Weights of a small image classifier: arch swin, patch size [2, 2].
Rows from block 7, named by matrix and row number. Rows with one number belong to one attention dimension. Each number is 128 + 32 x the weight over its row's rms, rounded and kept within 0 to 255. All counts start at 0.
# v: window attention value (model.blocks.7.attn.v.weight, 192x192), inputs 96-191
# proj: window attention output (model.blocks.7.attn.proj.weight, 192x192, transposed), outputs 96-191
v.116 [ 95 119 131 125 126 194 114  46 145  85 100  98 102 149 113 132 107 105 116 123  76 142 158 125 136 111 138 152 141 131 131 150 130 156 130 113 128 107 142 139 134  96 177 105 108 150 115  95 141 122 197 138 147 128  94 162  63  95 171 129 149  96 149 120 132 152  90 154 159 172 114 106  69 157 113 135 146 107 155 107  80  75 128  37 133 172 129 125 158 128 111  99 209 197  81 145]
proj.116 [133 103 128 114 121  70  74 138  90 116 125 169 115 147 129 123 139  88 152 174  65 155  80 132 103 159 147 135 105 145  92 103 131  73  91 146 155 160 130 156 113 153 127  91 162 117 100 146  94 140 130  69  89 152 157 144 206 129 117 129 124 117 164  56 144 171 117  86  90  76 141  64 144 166  83 137 123 106  96 108 227 112  99 138 132  93  92 146  62 111 106 150 133 158 149 129]
v.117 [127  95 113 176 118 174  88 131 117 127 100  72 119  97 159 112 113 152  88 117 103 133 158 110 134 141 157 113 116 108 124 145 114 127 129 179  77 135 155  80 111  91 181 178 166 171 132 122  95 117 195 124  92 141 147 180 144 141 194 137 114 123 105 156 136  71 175 121 144 134  83 159  76 114 164  61  99  93 166 145 133 180 143 106 157 117 123 150 115 125 142 116 165 127 137 132]
proj.117 [139 147 146 155 153  71 100 144 131  80  96 128 135 119  75 150 160 146 141  86 101  75 140 104 129 189 131  77  27 154 116 117 115 117 150 142 117 101 137  83  82  98 120  91 118 149 116 129 108  81 156 128 188  94  68 173 133 117 108 198 165  94 163 109 125 169 127 115 117 124 166 118 131 162  78 132 108 148 112  86 139  93 136 113 114 136 135 117 127 130 146 186 165 102 178 112]
v.118 [140 123  93 118  85 108 157 105 144 111 120 115 138  96 168 147 140 147 148  91  99 189 125 172 162 149 116 144 108 195 118 183  89  70 133 116 128 155 148 131 153 128 173 140 154 167 115  98 151 160  95 127 156 163 189 187 155 125 154 126  80  94 118 156 157 111  99 156 180 194 131 125  97 119 178  73  90 114 122 103 117  79 134 184  85 114 167 166 118 207  96  57 156  40 128 140]
proj.118 [230 126 167 141 144  69 113 149 126 105  74 142 109  93 109 164 120  92 115  95 124 114  64 145 106 128 133 133 122  97 162 112 172 162 126 157  92 116 145 111  78 111 141  87 142 104 142 101 115  88 191 125 163 160 138 116 102 113 110 128 181 195 159 123 119 119 151 125  61 162  71 117 118 159 141 193 184 102 157 120 144  78 101  96 133 112 173 100 179 137 110 202 153 138 116 165]
v.119 [129 102 138 188 126 139  79 126 106 142 100 105  92 151 150 116 105 130 102 147 102 132 137 117 187 130  97 125 102 136  95 104 104  67 151  94 102 108  96 183 149 109 138  47 225 104 105 108 149 143 118 187 153 146 127 129 106 169 143 125 168 147 132 143 161 142 175 113 205 175 141 140 136 128 119 114 156 110 157 129  63 133  62 174 141 106 127 131 113 181  88  74 152 128 163 183]
proj.119 [165 106 145 177 106  84 108 113 233 161 134 156 176  78 111 107  97 100 120 134 116 143 104 115 110 134 182  79 132 106 145 140 169 108 165 181 107 120 211 112 142 104 124 154  60 157 132 103 165 133 131 169 158 115 144 133 135 188 166 106 128 116 104 134 103  83 100 143 131 103 108 114 169  79 119 166 187 109 118 135 186 133 150 101 127 111 105 130 153 108 118 103 172 136 139 158]
v.120 [ 92 101 112 140 111 161 148 124 126 132 124 113 124 134 177  45 129 151 113 114 124 105 141 141 131  82 155 132 137 122 164  73 155 145 121 185  77 117 177 116 179 137 134 137 115 117 108 179 171 187  84  87 123 158 129 140 141 130 103 166 155 124 100 129 168 135 156 164 114  91  26 149 145 134 125 115  72 123 152 114 111 164 137 126 116 104  84 138  83 117 157 181 124  67 165 121]
proj.120 [167 170 196 162 171  95 149 145 132 121 132 157 141 120  59 142 166  60  99 139 108 139 145  89 161 185  88 182  67 107 106 140 141 136 126 124 184 148 117 164 171 131 120  86  99 159 137 124 126 154 164 114  86  73 129 124 125 170 125 149  87 109  60 125 122 109 133 133 126 188 129 124  72  95 165 102  59 176 119 103 109 147 119 143 120 136 136  87 185 124 132  71 116 118 150 133]
v.121 [107 138 110 135 187 175 118 134  44  92 164 150 109  75 119 120 152  90 101 137  90 130 149 142 160 112 118 152  94  71 149  89 109 150 108 128 150 133 104 105 109 116 170 141 126 127 113 153 146 113 158 148 221  84 200 131 119  86 144 103 148 164 116 176 108 124  87  94 174 129 121 163 145 129 140 119 133 108 140 141 112 133  96 114  66 145 136 148 130 136 148 166 129 137 174 146]
proj.121 [144 153 105 104 102 106  85 101 160 118 196 156 170 114 176 134 111 184 112 152 177  85  96 162  87 143  97 130 170 134 172 130 113 112 168 120 123 156  92 139 121 132 110 156 140 143  95 135  98 151 156 138 111 120 142 149 145 153 142 113 107  94 141  91 160 132 108 139  70 130 235 130 141 148 152 140  94 141  77  91 107 112 111 121 191 114 195 104 102 132 131 154 151 132 120 177]
v.122 [122 144 144  87  97 159 167 129 117 135 134 142 162 150 151  53 117 154 149  93 145 123 201 137  95  78 129 110 131 189 159 144 118 114  75 102 180 173 102 101 100 153  86 159 115 134 136 167 142 149  52  98 101 143 190 130  79 148 101 140  99 238 134 115 192 132 104 115 111 107  88 111 147 112 155 149  72 173  95 146 141 153 147 160 192  82  90 115 127 111 132 164  47 123 123 134]
proj.122 [123 156 124 136  97 135 161 140 124  69 153 175 155 102  95 147 138 171 145 157 159 146 170 175 126 184 177 166  70 149 235  78 138 110  87 118  84  46 102 149 165  91 133 175 197 144 122 118 142 140 125  36 109 168 115  98 109  79 131 110  92 155 113 117  70 121 137 130  78 165  88 187  47 149 131 145  82 100  89 146  97 125 119 115 133  91 149 105 138 116 117 103 138 131 109 132]
v.123 [125  41 151 145 150 119  64 150 133 161  78 143 134 156  89 137 119 114 101  80 141 176 142 113 125 139 124  74 100 223 110 165 175 147 132 149 107 109 120  92 110 115 170 141 159 142 145  85 127 198 142 156 180 159 138 117 159 127 155  86 140 147 139 121  74 122  92 165  85 132 188 127 111 129 169 100 116 107  80 106 102  89 123 182 124 123 154 146 164 147 114 107  83 135 148 141]
proj.123 [139 168 118 131 133 137  73 155 114 103  45  88 144 145 182 118 115 124 137 155  88 137  61 113  71 131 143 149  99 137 122 148 137  82  66 117 122 123 113 154 130 116 165 138 132 140 114 134 188 107 121 129 162 144 158 199 102 116 107 147 191 124  74 178 128 202 129 109 109  93  96 107 138 179 140 136 170 144 158 163 128 123  84  91 131 123 125 112 130 142 125 119 127 167 119 175]
v.124 [149 105 117 125 166 127 151 110  76 136 116 130 101  90 113 194 124 173 103  92 110 144 138 142 168 157 123 113 126  53 131 155 136 109 127 121 111 112 153  73 110 136  81 159  85 106 107 161 111 127 141 121 228 122 171 124 132 125 168  92 194  89 110 164  50 155 118  94 113 163 157 136 141 139 147 127 148 155 125 117  83 146 143 127 158 168 191 173 219  94  91 119 176 132 119 133]
proj.124 [141 157 111 113 126 112 136 158 121 118 113  90 141 163 174  83  96 131  68 126 186  95  68 126  74 129 116 153 187 159 121 133  90 182 187  85 126 149  74 124 100 135 159 145 137 120 161 141  76 119  96 149 146 143  96 155 138 130  77 112 108 127 167 114 170 187 107 147 171 129  87 147 131 188 153  97 158 100 152  79 139 120 162 141 110 116 108 121 113 165 184 137 110  86 186 181]
v.125 [149 157 146 152 144 123 113 108 198 149 109 175 170 147 132 152  96  64 164 147 179 156  86 156 123  77  81 126 123 222 172 186 152 171 151 136 159 118 112 114 139  91 149  98 138 177 171  82  97  81 163 121 168 133 116 112 149  77  95  89 121 118 126  89 144 168 104 171 151  91 101 111 142  80 105  94 105 106 159 124 123  55 143 130 132 128 102 124 153  90 148  92 196  91 125 152]
proj.125 [ 62  84 105 135  74 147 104 120 136 124  50  83 120 125  92 112 139 193 150 120  74  39  81  94  76 136 152 117 140  78  89  89 126 132  64  92 118 121 137 139 125  75 160  70 154 128 108 120 127 175 159 121 127 203 141 112 179  94  79 191 150 111  99 165  89 142 136 115  91 145 147 145  82 150 123  98 123 195 119 172 107 107 161  76 190 111 134 143 106 167 137 197 157 148 131 157]
v.126 [103 185 116  92 175 146  99 150 120 137 121  87 164 100  64 177 163  53  57 145 116  62  96 133 126 122  94  58 121 114 156 105 161 173 181  93 121 117  77 162 123 163 115 110 109  76 131  95 108 108 108 142 160 113 134 120  97 127 156 148 204 185 127 157  63 140 157  87  98  97 123 136 111 161 142 161 142 104 143 118 125 178 140 142 149 143 171 110 156 112 123 127 157 158 125 103]
proj.126 [112 131 152  82 117 163 145 155 144  99 181 171 136 194 179  34 132 157 141 154 197 162 164 135 134 143  89 113 110 140 130 149  76 124 151 125 127 115 150 179 151 148 147 150 122  74 171 151 129 108  77 159 106  48 156 139  74 132 148 131 107  21 126 133 171 151 164 160 172  82 156 144 148 151 145 164 101 114 175  90 130 146 130 147 156 115 127 109 117 124 106 112  86 144 153 109]
v.127 [191 100 143 129 151 148  93 161 148 116 113 133 172 135 108 133  96 156 149 118 102 127 138 117 172 180  89  90 138 134  95 114 106 120 174 112  60 133 179 128 129 161 184  89  96 159  55 128 157  93 107  94 121 107 128 136 130 129 128 143 136  89  52  99 120 115 110  81 116 125 126 149 113 159 157 151 101  87 136 136 109 157 168 136 118 152 140 151 124 173 152 117 175  99 153 138]
proj.127 [ 97 145 178 125 144  34 148 132 180  81 136 126  48 180 141 114 136 120 121 151 101 150  77 124 100 122 120 131 159  98  72 110 143 177 137 169 139 143 111 171 152  79 129  49  61  84 148 148 104 113 121 184 137  78  80 111 121 178 158 155 142 127 121  66 153 141 137 154 159 174 114  90 124 106 148 145 119 151 140 128 133  76 109 129 138 199  54 148 155 144  85 163  45 120 119 116]
v.128 [ 80 123  64 112 188  89 117 136 127 160  94 138 139 139 135  81 122  98 164 124 125  95 194 181  79  55 124 164 152 119 141 114  99 160 120 153 151 145 111 120 121  97 132 159 182 130 145 135 146  45  66 137 141 104 176 105 152 119 123 102 128 104 156 131 158 143 148 129  57  93 124 120 112  74  89  86 172 121  94 176 143 130 109 120 144 175 132  80 162 127 141 132 121 131 115 100]
proj.128 [172 103 169 177  92 108  82 131 208  81 156 132 149 133 181 133 150 105 122 139 114  74 140 175 114 114 106 145 154  99  78  73 139 145 132 113 118 141 126 124 118 151  83  92 166 113 174 127 143 207 167  91 155 123 106 139 141 144  92 125 101 122 149 116 163 119 115 126 134 123 161 102  92 181 113 127 149 229  97 128 100 152  86  48  94 116 132 119 120 105 133 122 174 143 152 155]
v.129 [120 181 121 178  60  91  90 109 134 168  82  98  72 145 172 122  66 119  44 186 186 128 121 126 144 103 108 111 129 144 134  98 133 126 125 125 121 131  66  92 142 127  82 127 131 134 176 127 137 149 134  89 117 131 165 127 125 135 146 168  66  88 100 113 183 110 164 124 106 151 113 161 133  94 103 130 125 114  99 130 116 101 118 134 107  98 147 196 140 109 113 116 126 117 115 184]
proj.129 [182  65 130 158 121 149 102 117 155 173  89 130 134 125  88 125 138  97  94  82 115 184 170 154  96 177 125 126 135 141  95 114 179 187 126 109  74  60 105 139 163 125 147 129 169 121 112 117 127 139 120  84 152 128  93  84 117  53 120 187 130  90 139  96 150 160  99  93 164 126 112 145 141 170 140 121 124  80 112  60 133 113 118 176 108 163 135 172 162 157 143 114 151 131 104 134]
v.130 [ 73 143  76 105  87 166  73 124 103 164  88 129 118 129 126  93 173 149 187 118 147 127 104 140 143 125 129 123 104 127 172 112 172 124  99 219 132 141 176 110 120 109 138 123 129 193 119 152 125 136 133 105  91 123 152 141 131 139 101 125 147 131 154 180 117 151 139 133  74 169 139  85 129  91 158 100 130 149 131  96 103 128 139  79 111 119  81  74 218 129 107  96 108 125 147  95]
proj.130 [151 110 143 119 127 116  33  86 161  78 127 139 193 105 146 112 126 154 129 109 165 116 121  88 108  89 166 152 108 124 124 103  95 171 144  80 142  68 100 164 116  69 157 133  94 128  97  63 127 112 149  69  91 110  69 142 206 121 133 145 119 114 170 117 143  62 132 166 194 106 112 130 100 103 131 180 141 137 137  94 185 103  75 159 115 130 175  56  98 110  97 173 111 133 128 132]
v.131 [ 87 153 123 126 118 120 140 115 123 149 110  59 101  42 119 103 117  56 163 153  95 138 215 143 146 147 108 142 146 114 136 178 124 151  74  99 119  75 194 151 100 125 211  97 155  72  97 133 103 117  85 115 143 140 169 124 111  92  92 129 174 106 115 189 145 129  89 180 109 179 114 121 128 141 133  92 159 122 168 140 108 148  91  78 130  67 137 124 195 112 156 126 134 150 124  88]
proj.131 [142 101  99 147 112 141 140 150 139 164 108 160 182 133 208 144 156 118 165 138 141 179  78 124 145 112 146 124 140 149 119  98 148 182 180  65 133 138 150 121 101  76 101 124 172  91 100  62  94 105 149 100 146 141 103 188 164 108  75 142 137  83 140 135 174 136 131 136 131 152 171  95 140 121 145  98 123 173  92 147 222 167 173 122 135 103 149 140 120 116 131 210 172 149 123 193]
v.132 [104 142 175 174  90 169 102 161 116 150 138 145  85 209 174 157 119 119  74 142 115 115 102 105  97 123 113 113 149 142  99  89 147  84  97 103 161 126 115 112 168 163 107 161  90  57 155 151 112 205  74 140 136 119 138 143 108 168 132 150  95 158 114 140 153 110 195  80 127 125 122  94 170  52 142 107  79 175  95 148 139 100 123  89 127 145 107 199 127 144 164 115 117 134 166 187]
proj.132 [191 119 133  87 149  77 168 129 160  83 212 159 156 146  23 106  98 107 130  92 114 156 116 225 105 137 111 115 175 132 112 131 144 150 115 139  74 106  88 141 107 166 156  86 152 182 157  85 109 161 102 130 166 116  92 115 150 110 135 213 125 138 134 130 121 177  85 134 135 179 128 134 149 160 169 128 110  97 124 130 122  60 147 167  85 129 137 153 109 180 147 144 119 108  98  94]