Weights of a small image classifier: activation gelu, 194171 training examples.
Rows from block 7 of a small image classifier, named by matrix and row number. Rows with one number belong to one neuron. Each number is 500 + 40 x the weight over its row's rms, rounded and kept within 0 to 999. All counts start at 0. Numbers have three digits each.
Before each neuron's rows are labels from the 100 images, of 14848, where the neuron reaches its highest value: "top examples" is what is common among them. Only what is clearly more common there than usual is listed. The data: microscope photos of single blood and bone marrow cells. In brackets: how many of the 100, against the usual share in percent.
# fc1: MLP up (model.blocks.7.mlp.fc1.weight, 768x192), inputs 0-63
# fc2: MLP down (model.blocks.7.mlp.fc2.weight, 192x768, transposed), outputs 0-63

top examples: cell type: proerythroblast (27 vs 1.5)
fc1.269:516484470533517511503439469509515460478471547524492449534528496506552502496475491427547472525444525485517543469524513528514509486421493513501560520518513442537537538454472496498518481473418488
fc2.269:500489444475478522502557550509515486602547493446532527453518462522554518541494460470472442508611504463515410558565490491593524516489531484419426500546590513453527490496567488510518483524442500

top examples: cell type: plasma cell (25 vs 3.6)
fc1.645:424589471576578429529514563481483441558457508510516469505511454492532473594492483484511490502453479430493490510484475479544504496509405486492558481498453480581510542397576517490533525490504520
fc2.645:486485507510481535515465510570512539462573448453507507427501492482540466488488410530456482467493512481474456490393528530492482527446497463511468469494476499457524560492518497475526509476447544

top examples: cell type: artefact (48 vs 9.8)
fc1.684:489423487509515455520413468567575478480487458526532425585460517449527542438518523519529425470543490485502502427464495400555501493494458543471531481429559414467477467461519533489536447528516489
fc2.684:499533527548480553524525502469465489483399498498528466490475495499362419497492478516612523490527540537564544595514511524505506551488526547515498508476460475488505499605460496533523561569491464

top examples: cell type: segmented neutrophil (47 vs 20)
fc1.400:512458555443540535458505460524528557447526464516504520540504481430363518538533431474469440505475506497526443460476449484502470521590492538480480469486463511491479519504559459544456469523513491
fc2.400:469603519537558474513530495439510526516483466526507509482460477528532528475536493484525523469514528516510526480534488570451510487453516454449461487579530552508432517480481487425456526488556559

top examples: cell type: promyelocyte (54 vs 6.4)
fc1.390:536510525511571500460451508486496509590509442479494440501528413454517484480526599475540513507529541513425498560547482505462538501475486511500539481488545379562503492431435565537498433529502526
fc2.390:472524487436468495522497536471544581416461476476542530607510440534504552467516454508538507468488336454491520525471546514465459532467484468519554560557492502446440481507533426476538545492530511

top examples: cell type: lymphocyte (53 vs 15.2)
fc1.726:585430429491495602510491440515493480523425456487449532513469584535467546514516495498501479463517549482532485440520525489478469457511520434537567526520470460525503457473562453464556487521437522
fc2.726:488527517537543441471491540575521519494540496441501514483510451487471530521504500433489507512604510546444477497588485524596468531421532504491478534507468502482480564495496427516467460499473463

top examples: cell type: eosinophil (88 vs 4.2)
fc1.568:511516501537517457472533515462560508542533491474527462528519481466467506554507424552517511530455555559526487548505516494489510458450564497527463515522457472554536483473445528489518454486478548
fc2.568:503468498480465497495491546497525548398498540527551500501452517519593508470500533522522516552547453524539459431474449490535476531509466480498457425456487462465472514501554497463474476510613511

top examples: cell type: proerythroblast (53 vs 1.5); cell type: myeloblast (26 vs 1.9)
fc1.353:471492524535537450491494488458502432504525510463535509533465496541546510503479458519421535520461511509435474484519503479438521499471431440481482493434471516526546555507576506446568475545439546
fc2.353:527525506517499555523551513515465432521513515513531497524510505513438472468527531478479510474581483507448463468578509494546467519481559474519482465494491473517452543533526445486450592476557451

top examples: cell type: segmented neutrophil (84 vs 20); smear: peripheral blood (42 vs 16.2)
fc1.597:478492491554547507454466485446531546526503469354442513511503545455498521484523477503481513455456480520475541536468533494549441465545512540497493517475451518475522456450504477499507446479503609
fc2.597:465467512498487427521497473523523460489549482495560442535557455430528441486491460532499513496523460510455575537603451567534561502486492538553516446509458550457437539482523543519498487476483459

top examples: cell type: artefact (100 vs 9.8)
fc1.709:482526513530511468533552463515501469510491544469512555465468509471464453512533502473432495501511452434486460447502538520531482431487497496483558470515523503537582514426535474517469514520517438
fc2.709:548434535515520530543494436468519483487517443517516471473446473519464481502534514458538567572457601491510494562495514427483451533600524542462496504449454458498471548555505384478465536449478512

top examples: cell type: eosinophil (91 vs 4.2)
fc1.528:517464525502514533484464476498422494552549574579505439517518523513493504589480527459519501550477504494521483435524440501503489438525484476437435529523471547525534469522506499492506491534493521
fc2.528:498534529512425573505530473466528543467494421483409489583416441513463400516454505452458514474595440456457431499482522473519504478429489485446535550478557450567420472532512570447515540499455548

top examples: cell type: segmented neutrophil (43 vs 20)
fc1.503:461471504482467477501496497504509510565506520503635484493495537464405513442564460559458413445512558528457397549448543496518417443437442533491491499524520569548499478478495467578440545520473486
fc2.503:479519579487496503523509520438497456477526536485502517574530474499479584537389549466504525541521490524527455449553429439472511527551503462467503509477492498450501390523466524511477522470593517

top examples: cell type: artefact (42 vs 9.8)
fc1.213:596448553489544450581530469523476525597521485489503530485468484499534426590507477528421574524501465508471428512579502514490494463486482516483384528463498494514457599486442493495466499480513441
fc2.213:506506474454580510510546528397437534560539502501541521474487540512510539490509517520499456490531541506531522513498457421466553480481450541472504461535522517434498420492591548485519483469461571

top examples: cell type: lymphocyte (37 vs 15.2); cell type: erythroblast (35 vs 14.3)
fc1.603:539404567530484566447497562506497486552506506501470495522491553475511542500533476505559506518524489442504506467507474430477507459483531413464535485559477502471435455470568542529564553551406550
fc2.603:506496463524582537415578497501517595469490527500497551532493455492484517506551504508546485498485495506502506442561548500487466520440464513529406498543569537482472522561506450429532456461455482

top examples: cell type: artefact (33 vs 9.8)
fc1.715:498479502498510468476569566541443493505412417466496554576472492477498442607450475440547508473480500501482420566537459509538488506472544463453549534461499518477491549428498519463463500506505549
fc2.715:514541449532450443541482527494440430542469519474482491483517406513536512439477518572493482597454418490481497526481536481470526553519413497453496458500513480509546391517502505526515489487491482

top examples: cell type: eosinophil (98 vs 4.2); smear: peripheral blood (38 vs 16.2)
fc1.42:525482494511449475464438590488518487496435508486525544478531480519433577539536507530429450525526515471501525506475422489518515518502530509470422499557488531479500460573512446493437460524505478
fc2.42:470481514512475549457515443495551426453501481532475435515514463545516453467468525449555579502547460525533503558548548539461504452421466515516508488523489479540531517520503493435476502523520511

top examples: cell type: promyelocyte (26 vs 6.4)
fc1.727:503505502511531462456504468475499462504457465530497510525499475434588528555492440565420446466515488549514482483544450521498519529502526514505423609457558471477494474460470489495509446524483563
fc2.727:479488473539526596558522488447477426562428559524510441481521567504465500472546476522446550546541511525477467494521537434470517532506457490476540509531463502418496412499465430485554505503558476

top examples: smear: peripheral blood (97 vs 16.2); cell type: monocyte (80 vs 3.4)
fc1.552:518488553565518485537515357566463505409419500461472461463546449493502523477532513490495461520491509534521456487491538517508445465447524507513447523501516473504486439531570560482513526542523563
fc2.552:478464504411453486443511433480464515501569432488481497512585483524401528498505540505453459502451500500545485493438553502533461550487537460509510459536494496460532521466504522512474444496497491

top examples: cell type: proerythroblast (25 vs 1.5)
fc1.636:500511501489556444460526500464563498478472449511474385542463492488489543472510509495499497540533552501557583504435521480432516443493468527474441548555479503505524526450480564472554466503500467
fc2.636:524420477470477558503554446490435459501538530527463500503553485475519482537538501455484518492501496493456497506565491450499495464502578500525534448526501484510469503518488382509487613586581540

top examples: cell type: lymphocyte (42 vs 15.2)
fc1.765:498468503556548475464516458440483461506466536510562452464478528477469542492483499518500491502543501475477438546458480406541458470427483436484445467471529523488431610494419529503490504542554486
fc2.765:505518538539535438516521574478456502533502473479479566498484427567528478482460440474546548522505528486455425527513483525474460527543555538501530527508441481571613495551468480517476514576594583

top examples: cell type: plasma cell (30 vs 3.6)
fc1.754:505529535524525484496533508469576440519461506473511494430503514528439432471537466509519436487559396480501534460533538441467504469548531523454540444532538503536441461476577560515513456536418501
fc2.754:510509473500396579481504519444490565489452502506420458501524471496548564492491475460467497509496502465480486552393534515523465468529518482505496550484453543563492514441467483523599508453558443

top examples: cell type: erythroblast (62 vs 14.3)
fc1.447:541508448480487490512516429430503556496503521468488474497531509509493546502474465398491474493460495532472508455542492541561436483486456490456481465439547440507546502539535522484539490548512479
fc2.447:463517509475534493431513457530382511551530520465482511477483505479532558476554472487484466492475523544596473543497494522445563465513462492552520547510461504474469458419412487473485546536526465

top examples: cell type: promyelocyte (71 vs 6.4)
fc1.103:491543460419614540496529432491444525445503487494487518457443538461492545497480560472517509452451505422451512552418541498537458424538513540490495553502511568488498477491502427469559448520533522
fc2.103:434433516468376478467554508513592506466495545455485512504459622508530492479484586492527498515551484484541520480500525561543518535505525521488477515497516421465493493460449549527532514447481483

top examples: cell type: artefact (92 vs 9.8)
fc1.761:465465492542486455560576440440487503571565567475537556448508535487542451476557488474437533475485500401438470547552466495442569475508486537531499460440490518499466489437482502497502538510553484
fc2.761:443521527534525595530389463438551508497472475520455469457409485497469476509546521500533494543441519505415504506479506519388431622483529539478569557537476556536493536572496498442459481489456526

top examples: cell type: plasma cell (40 vs 3.6)
fc1.330:572475553495498452548463462522480527514470507465475470531536467563509420507505472407419490465530528541518513492459538509491522531458580469500495540477570505569492513473382501460480514505488525
fc2.330:430500514449520536528596484498523493513503420495462519487531528436446511548593524553552549467544457473476477514486563456451554571537480515524483504521501513534513474492563531548487424499515497

top examples: cell type: plasma cell (54 vs 3.6)
fc1.310:477437586501580535524543480520458476456537496508455521512545506445580505516500518439486514455449442485506468511497486538488476476451498512502473492445514459497458602502471458448466521525457531
fc2.310:590509479502502455565539448539475464467556448353533521493525471500489402576535528476522522511568552459471584564472515493388556458435512471487525508405467568559511499522551452503526486444566523

top examples: cell type: eosinophil (54 vs 4.2)
fc1.152:535500437483491541458468485610532482589529478501456453531530567574505510546504556543465537466512461499519469529511486450483516501507539493451416491540490493528575545499480430569476464571520516
fc2.152:436532521439492523557560530428462467538437500577511515425494398456507488522469412486457458480501530549543475437445507526513541535483551520454516532457604477525472459471475567463484499485508488

top examples: cell type: proerythroblast (65 vs 1.5)
fc1.160:438526517539505478539550490487472487506498470481556520475508568450463461516500460482469450462487520476489510508490532444568460466484542444434422488472473491500537518571496546542461459515457549
fc2.160:494530509544519516517442546485491352478543499420469580507523464488472530476568490528496493565565556530429491469510484479493540460471569463522496498490467506518449498445576440518473509508526495

top examples: cell type: lymphocyte (34 vs 15.2)
fc1.288:429511510536504571485546541474513521478460422431534541544473431526499439503496482445516476451504544546495421425473509492535543513550460471505448515476460531520536542497392410419459501538520484
fc2.288:514442496515530473438485512553409505537499435573484493472480512542480473553511459469456488468546497494521504578504537491454498506465506526488539555516522447514532494574543540547460489456537572

top examples: cell type: eosinophil (99 vs 4.2)
fc1.763:511476501510475544483444503525477535512447467515466495471529539510530528486584580550440532541541491487477514547591468493457521497504469450389503452591487477530517530507521548526549399529545396
fc2.763:458498518514431453485523510536512567488491546453464515540498496542454506503433452461527520510483409525446515502456519489521481443565499482429467441455538511435431562560485487429480562469435475

top examples: cell type: artefact (63 vs 9.8)
fc1.389:497537530470536486498525522574448472566534438505534513427444473440518534530480449451487559550469516553419513546469429425563533472445496550499500502478506508528524498460475507457464478503524506
fc2.389:475531474481524550571446538451460513564586503525531478493468503455507560478504526575522479470504578518537536506480493474446455503512470546453531559518486504427487478482535513533474484480489520

top examples: cell type: segmented neutrophil (99 vs 20)
fc1.681:491522431492481505522470519507521518445520490443484502570477494486557413491516549461471517450547508527442479447594508469491557484460465482481511541519529459481498556480531495556471528494596474
fc2.681:510516459488527463454534548462539438529468598500523500444482464529500496493468483500460466493508544510498554374474526520521468553509504505484522509519535516541542567488503551491567507580460489

top examples: cell type: lymphocyte (35 vs 15.2)
fc1.621:491509457520542441535518448513467553582497535519460508519376498506524523519523445468541507479505510442396469565506522461517430465515568468443470548451473430545510502476509525479454561488539442
fc2.621:521493462500533543470454487539440449451474515412504468550494507500512493486511471443520456538473535526416545502477501482496466601502522442437493466601513428483496542492499458594468518539512493

top examples: cell type: artefact (55 vs 9.8)
fc1.760:520493543572492496551530515493519463526557518505511498483476462451498523491515544533511487495492484565467531469564501488446469552509516527420489474466568519505579518458471494555491497511501531
fc2.760:489493475470469461477434482477521503417489544529556503441535545479548477507458474475517490415509422456509476529497481489538555461540478528542559494456523543514471462430511454480506411464496479

top examples: cell type: promyelocyte (47 vs 6.4)
fc1.682:459502440556480495509408587476448477530540474523532469416560509487501531471559527488523500548477544489532529443495507452569528398577456524532510505485499453566493471468455532517453473453478516
fc2.682:476518481485529522426473553473558561460497483544491491454479482531547492486475556521461456442510456398521512499446496506464560540444595540499467537495510482520503567499524489517534531400501461

top examples: smear: peripheral blood (93 vs 16.2); cell type: platelet (92 vs 1.1)
fc1.683:483559453461512568538474544510453477532482519525553482495492500470523448558564524436503411490500510423617466576534482522500501430527651440552489502467490505552504543453471488561520492469541450
fc2.683:555570477452466546504518504457477520477480453496526640481526481499515519504467454484468416510602476472451478502484473459478483539481527511503546484496498498520516519569497533468448489531475569

top examples: cell type: erythroblast (72 vs 14.3); smear: peripheral blood (35 vs 16.2)
fc1.582:469487470460588478526509473459518470520452487540453492499518475500520487494536463442509462517487457416493561495569452411508417537452553504501505443553509494502450522532500483520498470548548504
fc2.582:477565558552547491497468497593423526501581530574521589504453470532499465493470459567507523462497448486427534476487451532524492498444539387433478447484478504554528449456476442495485527472476503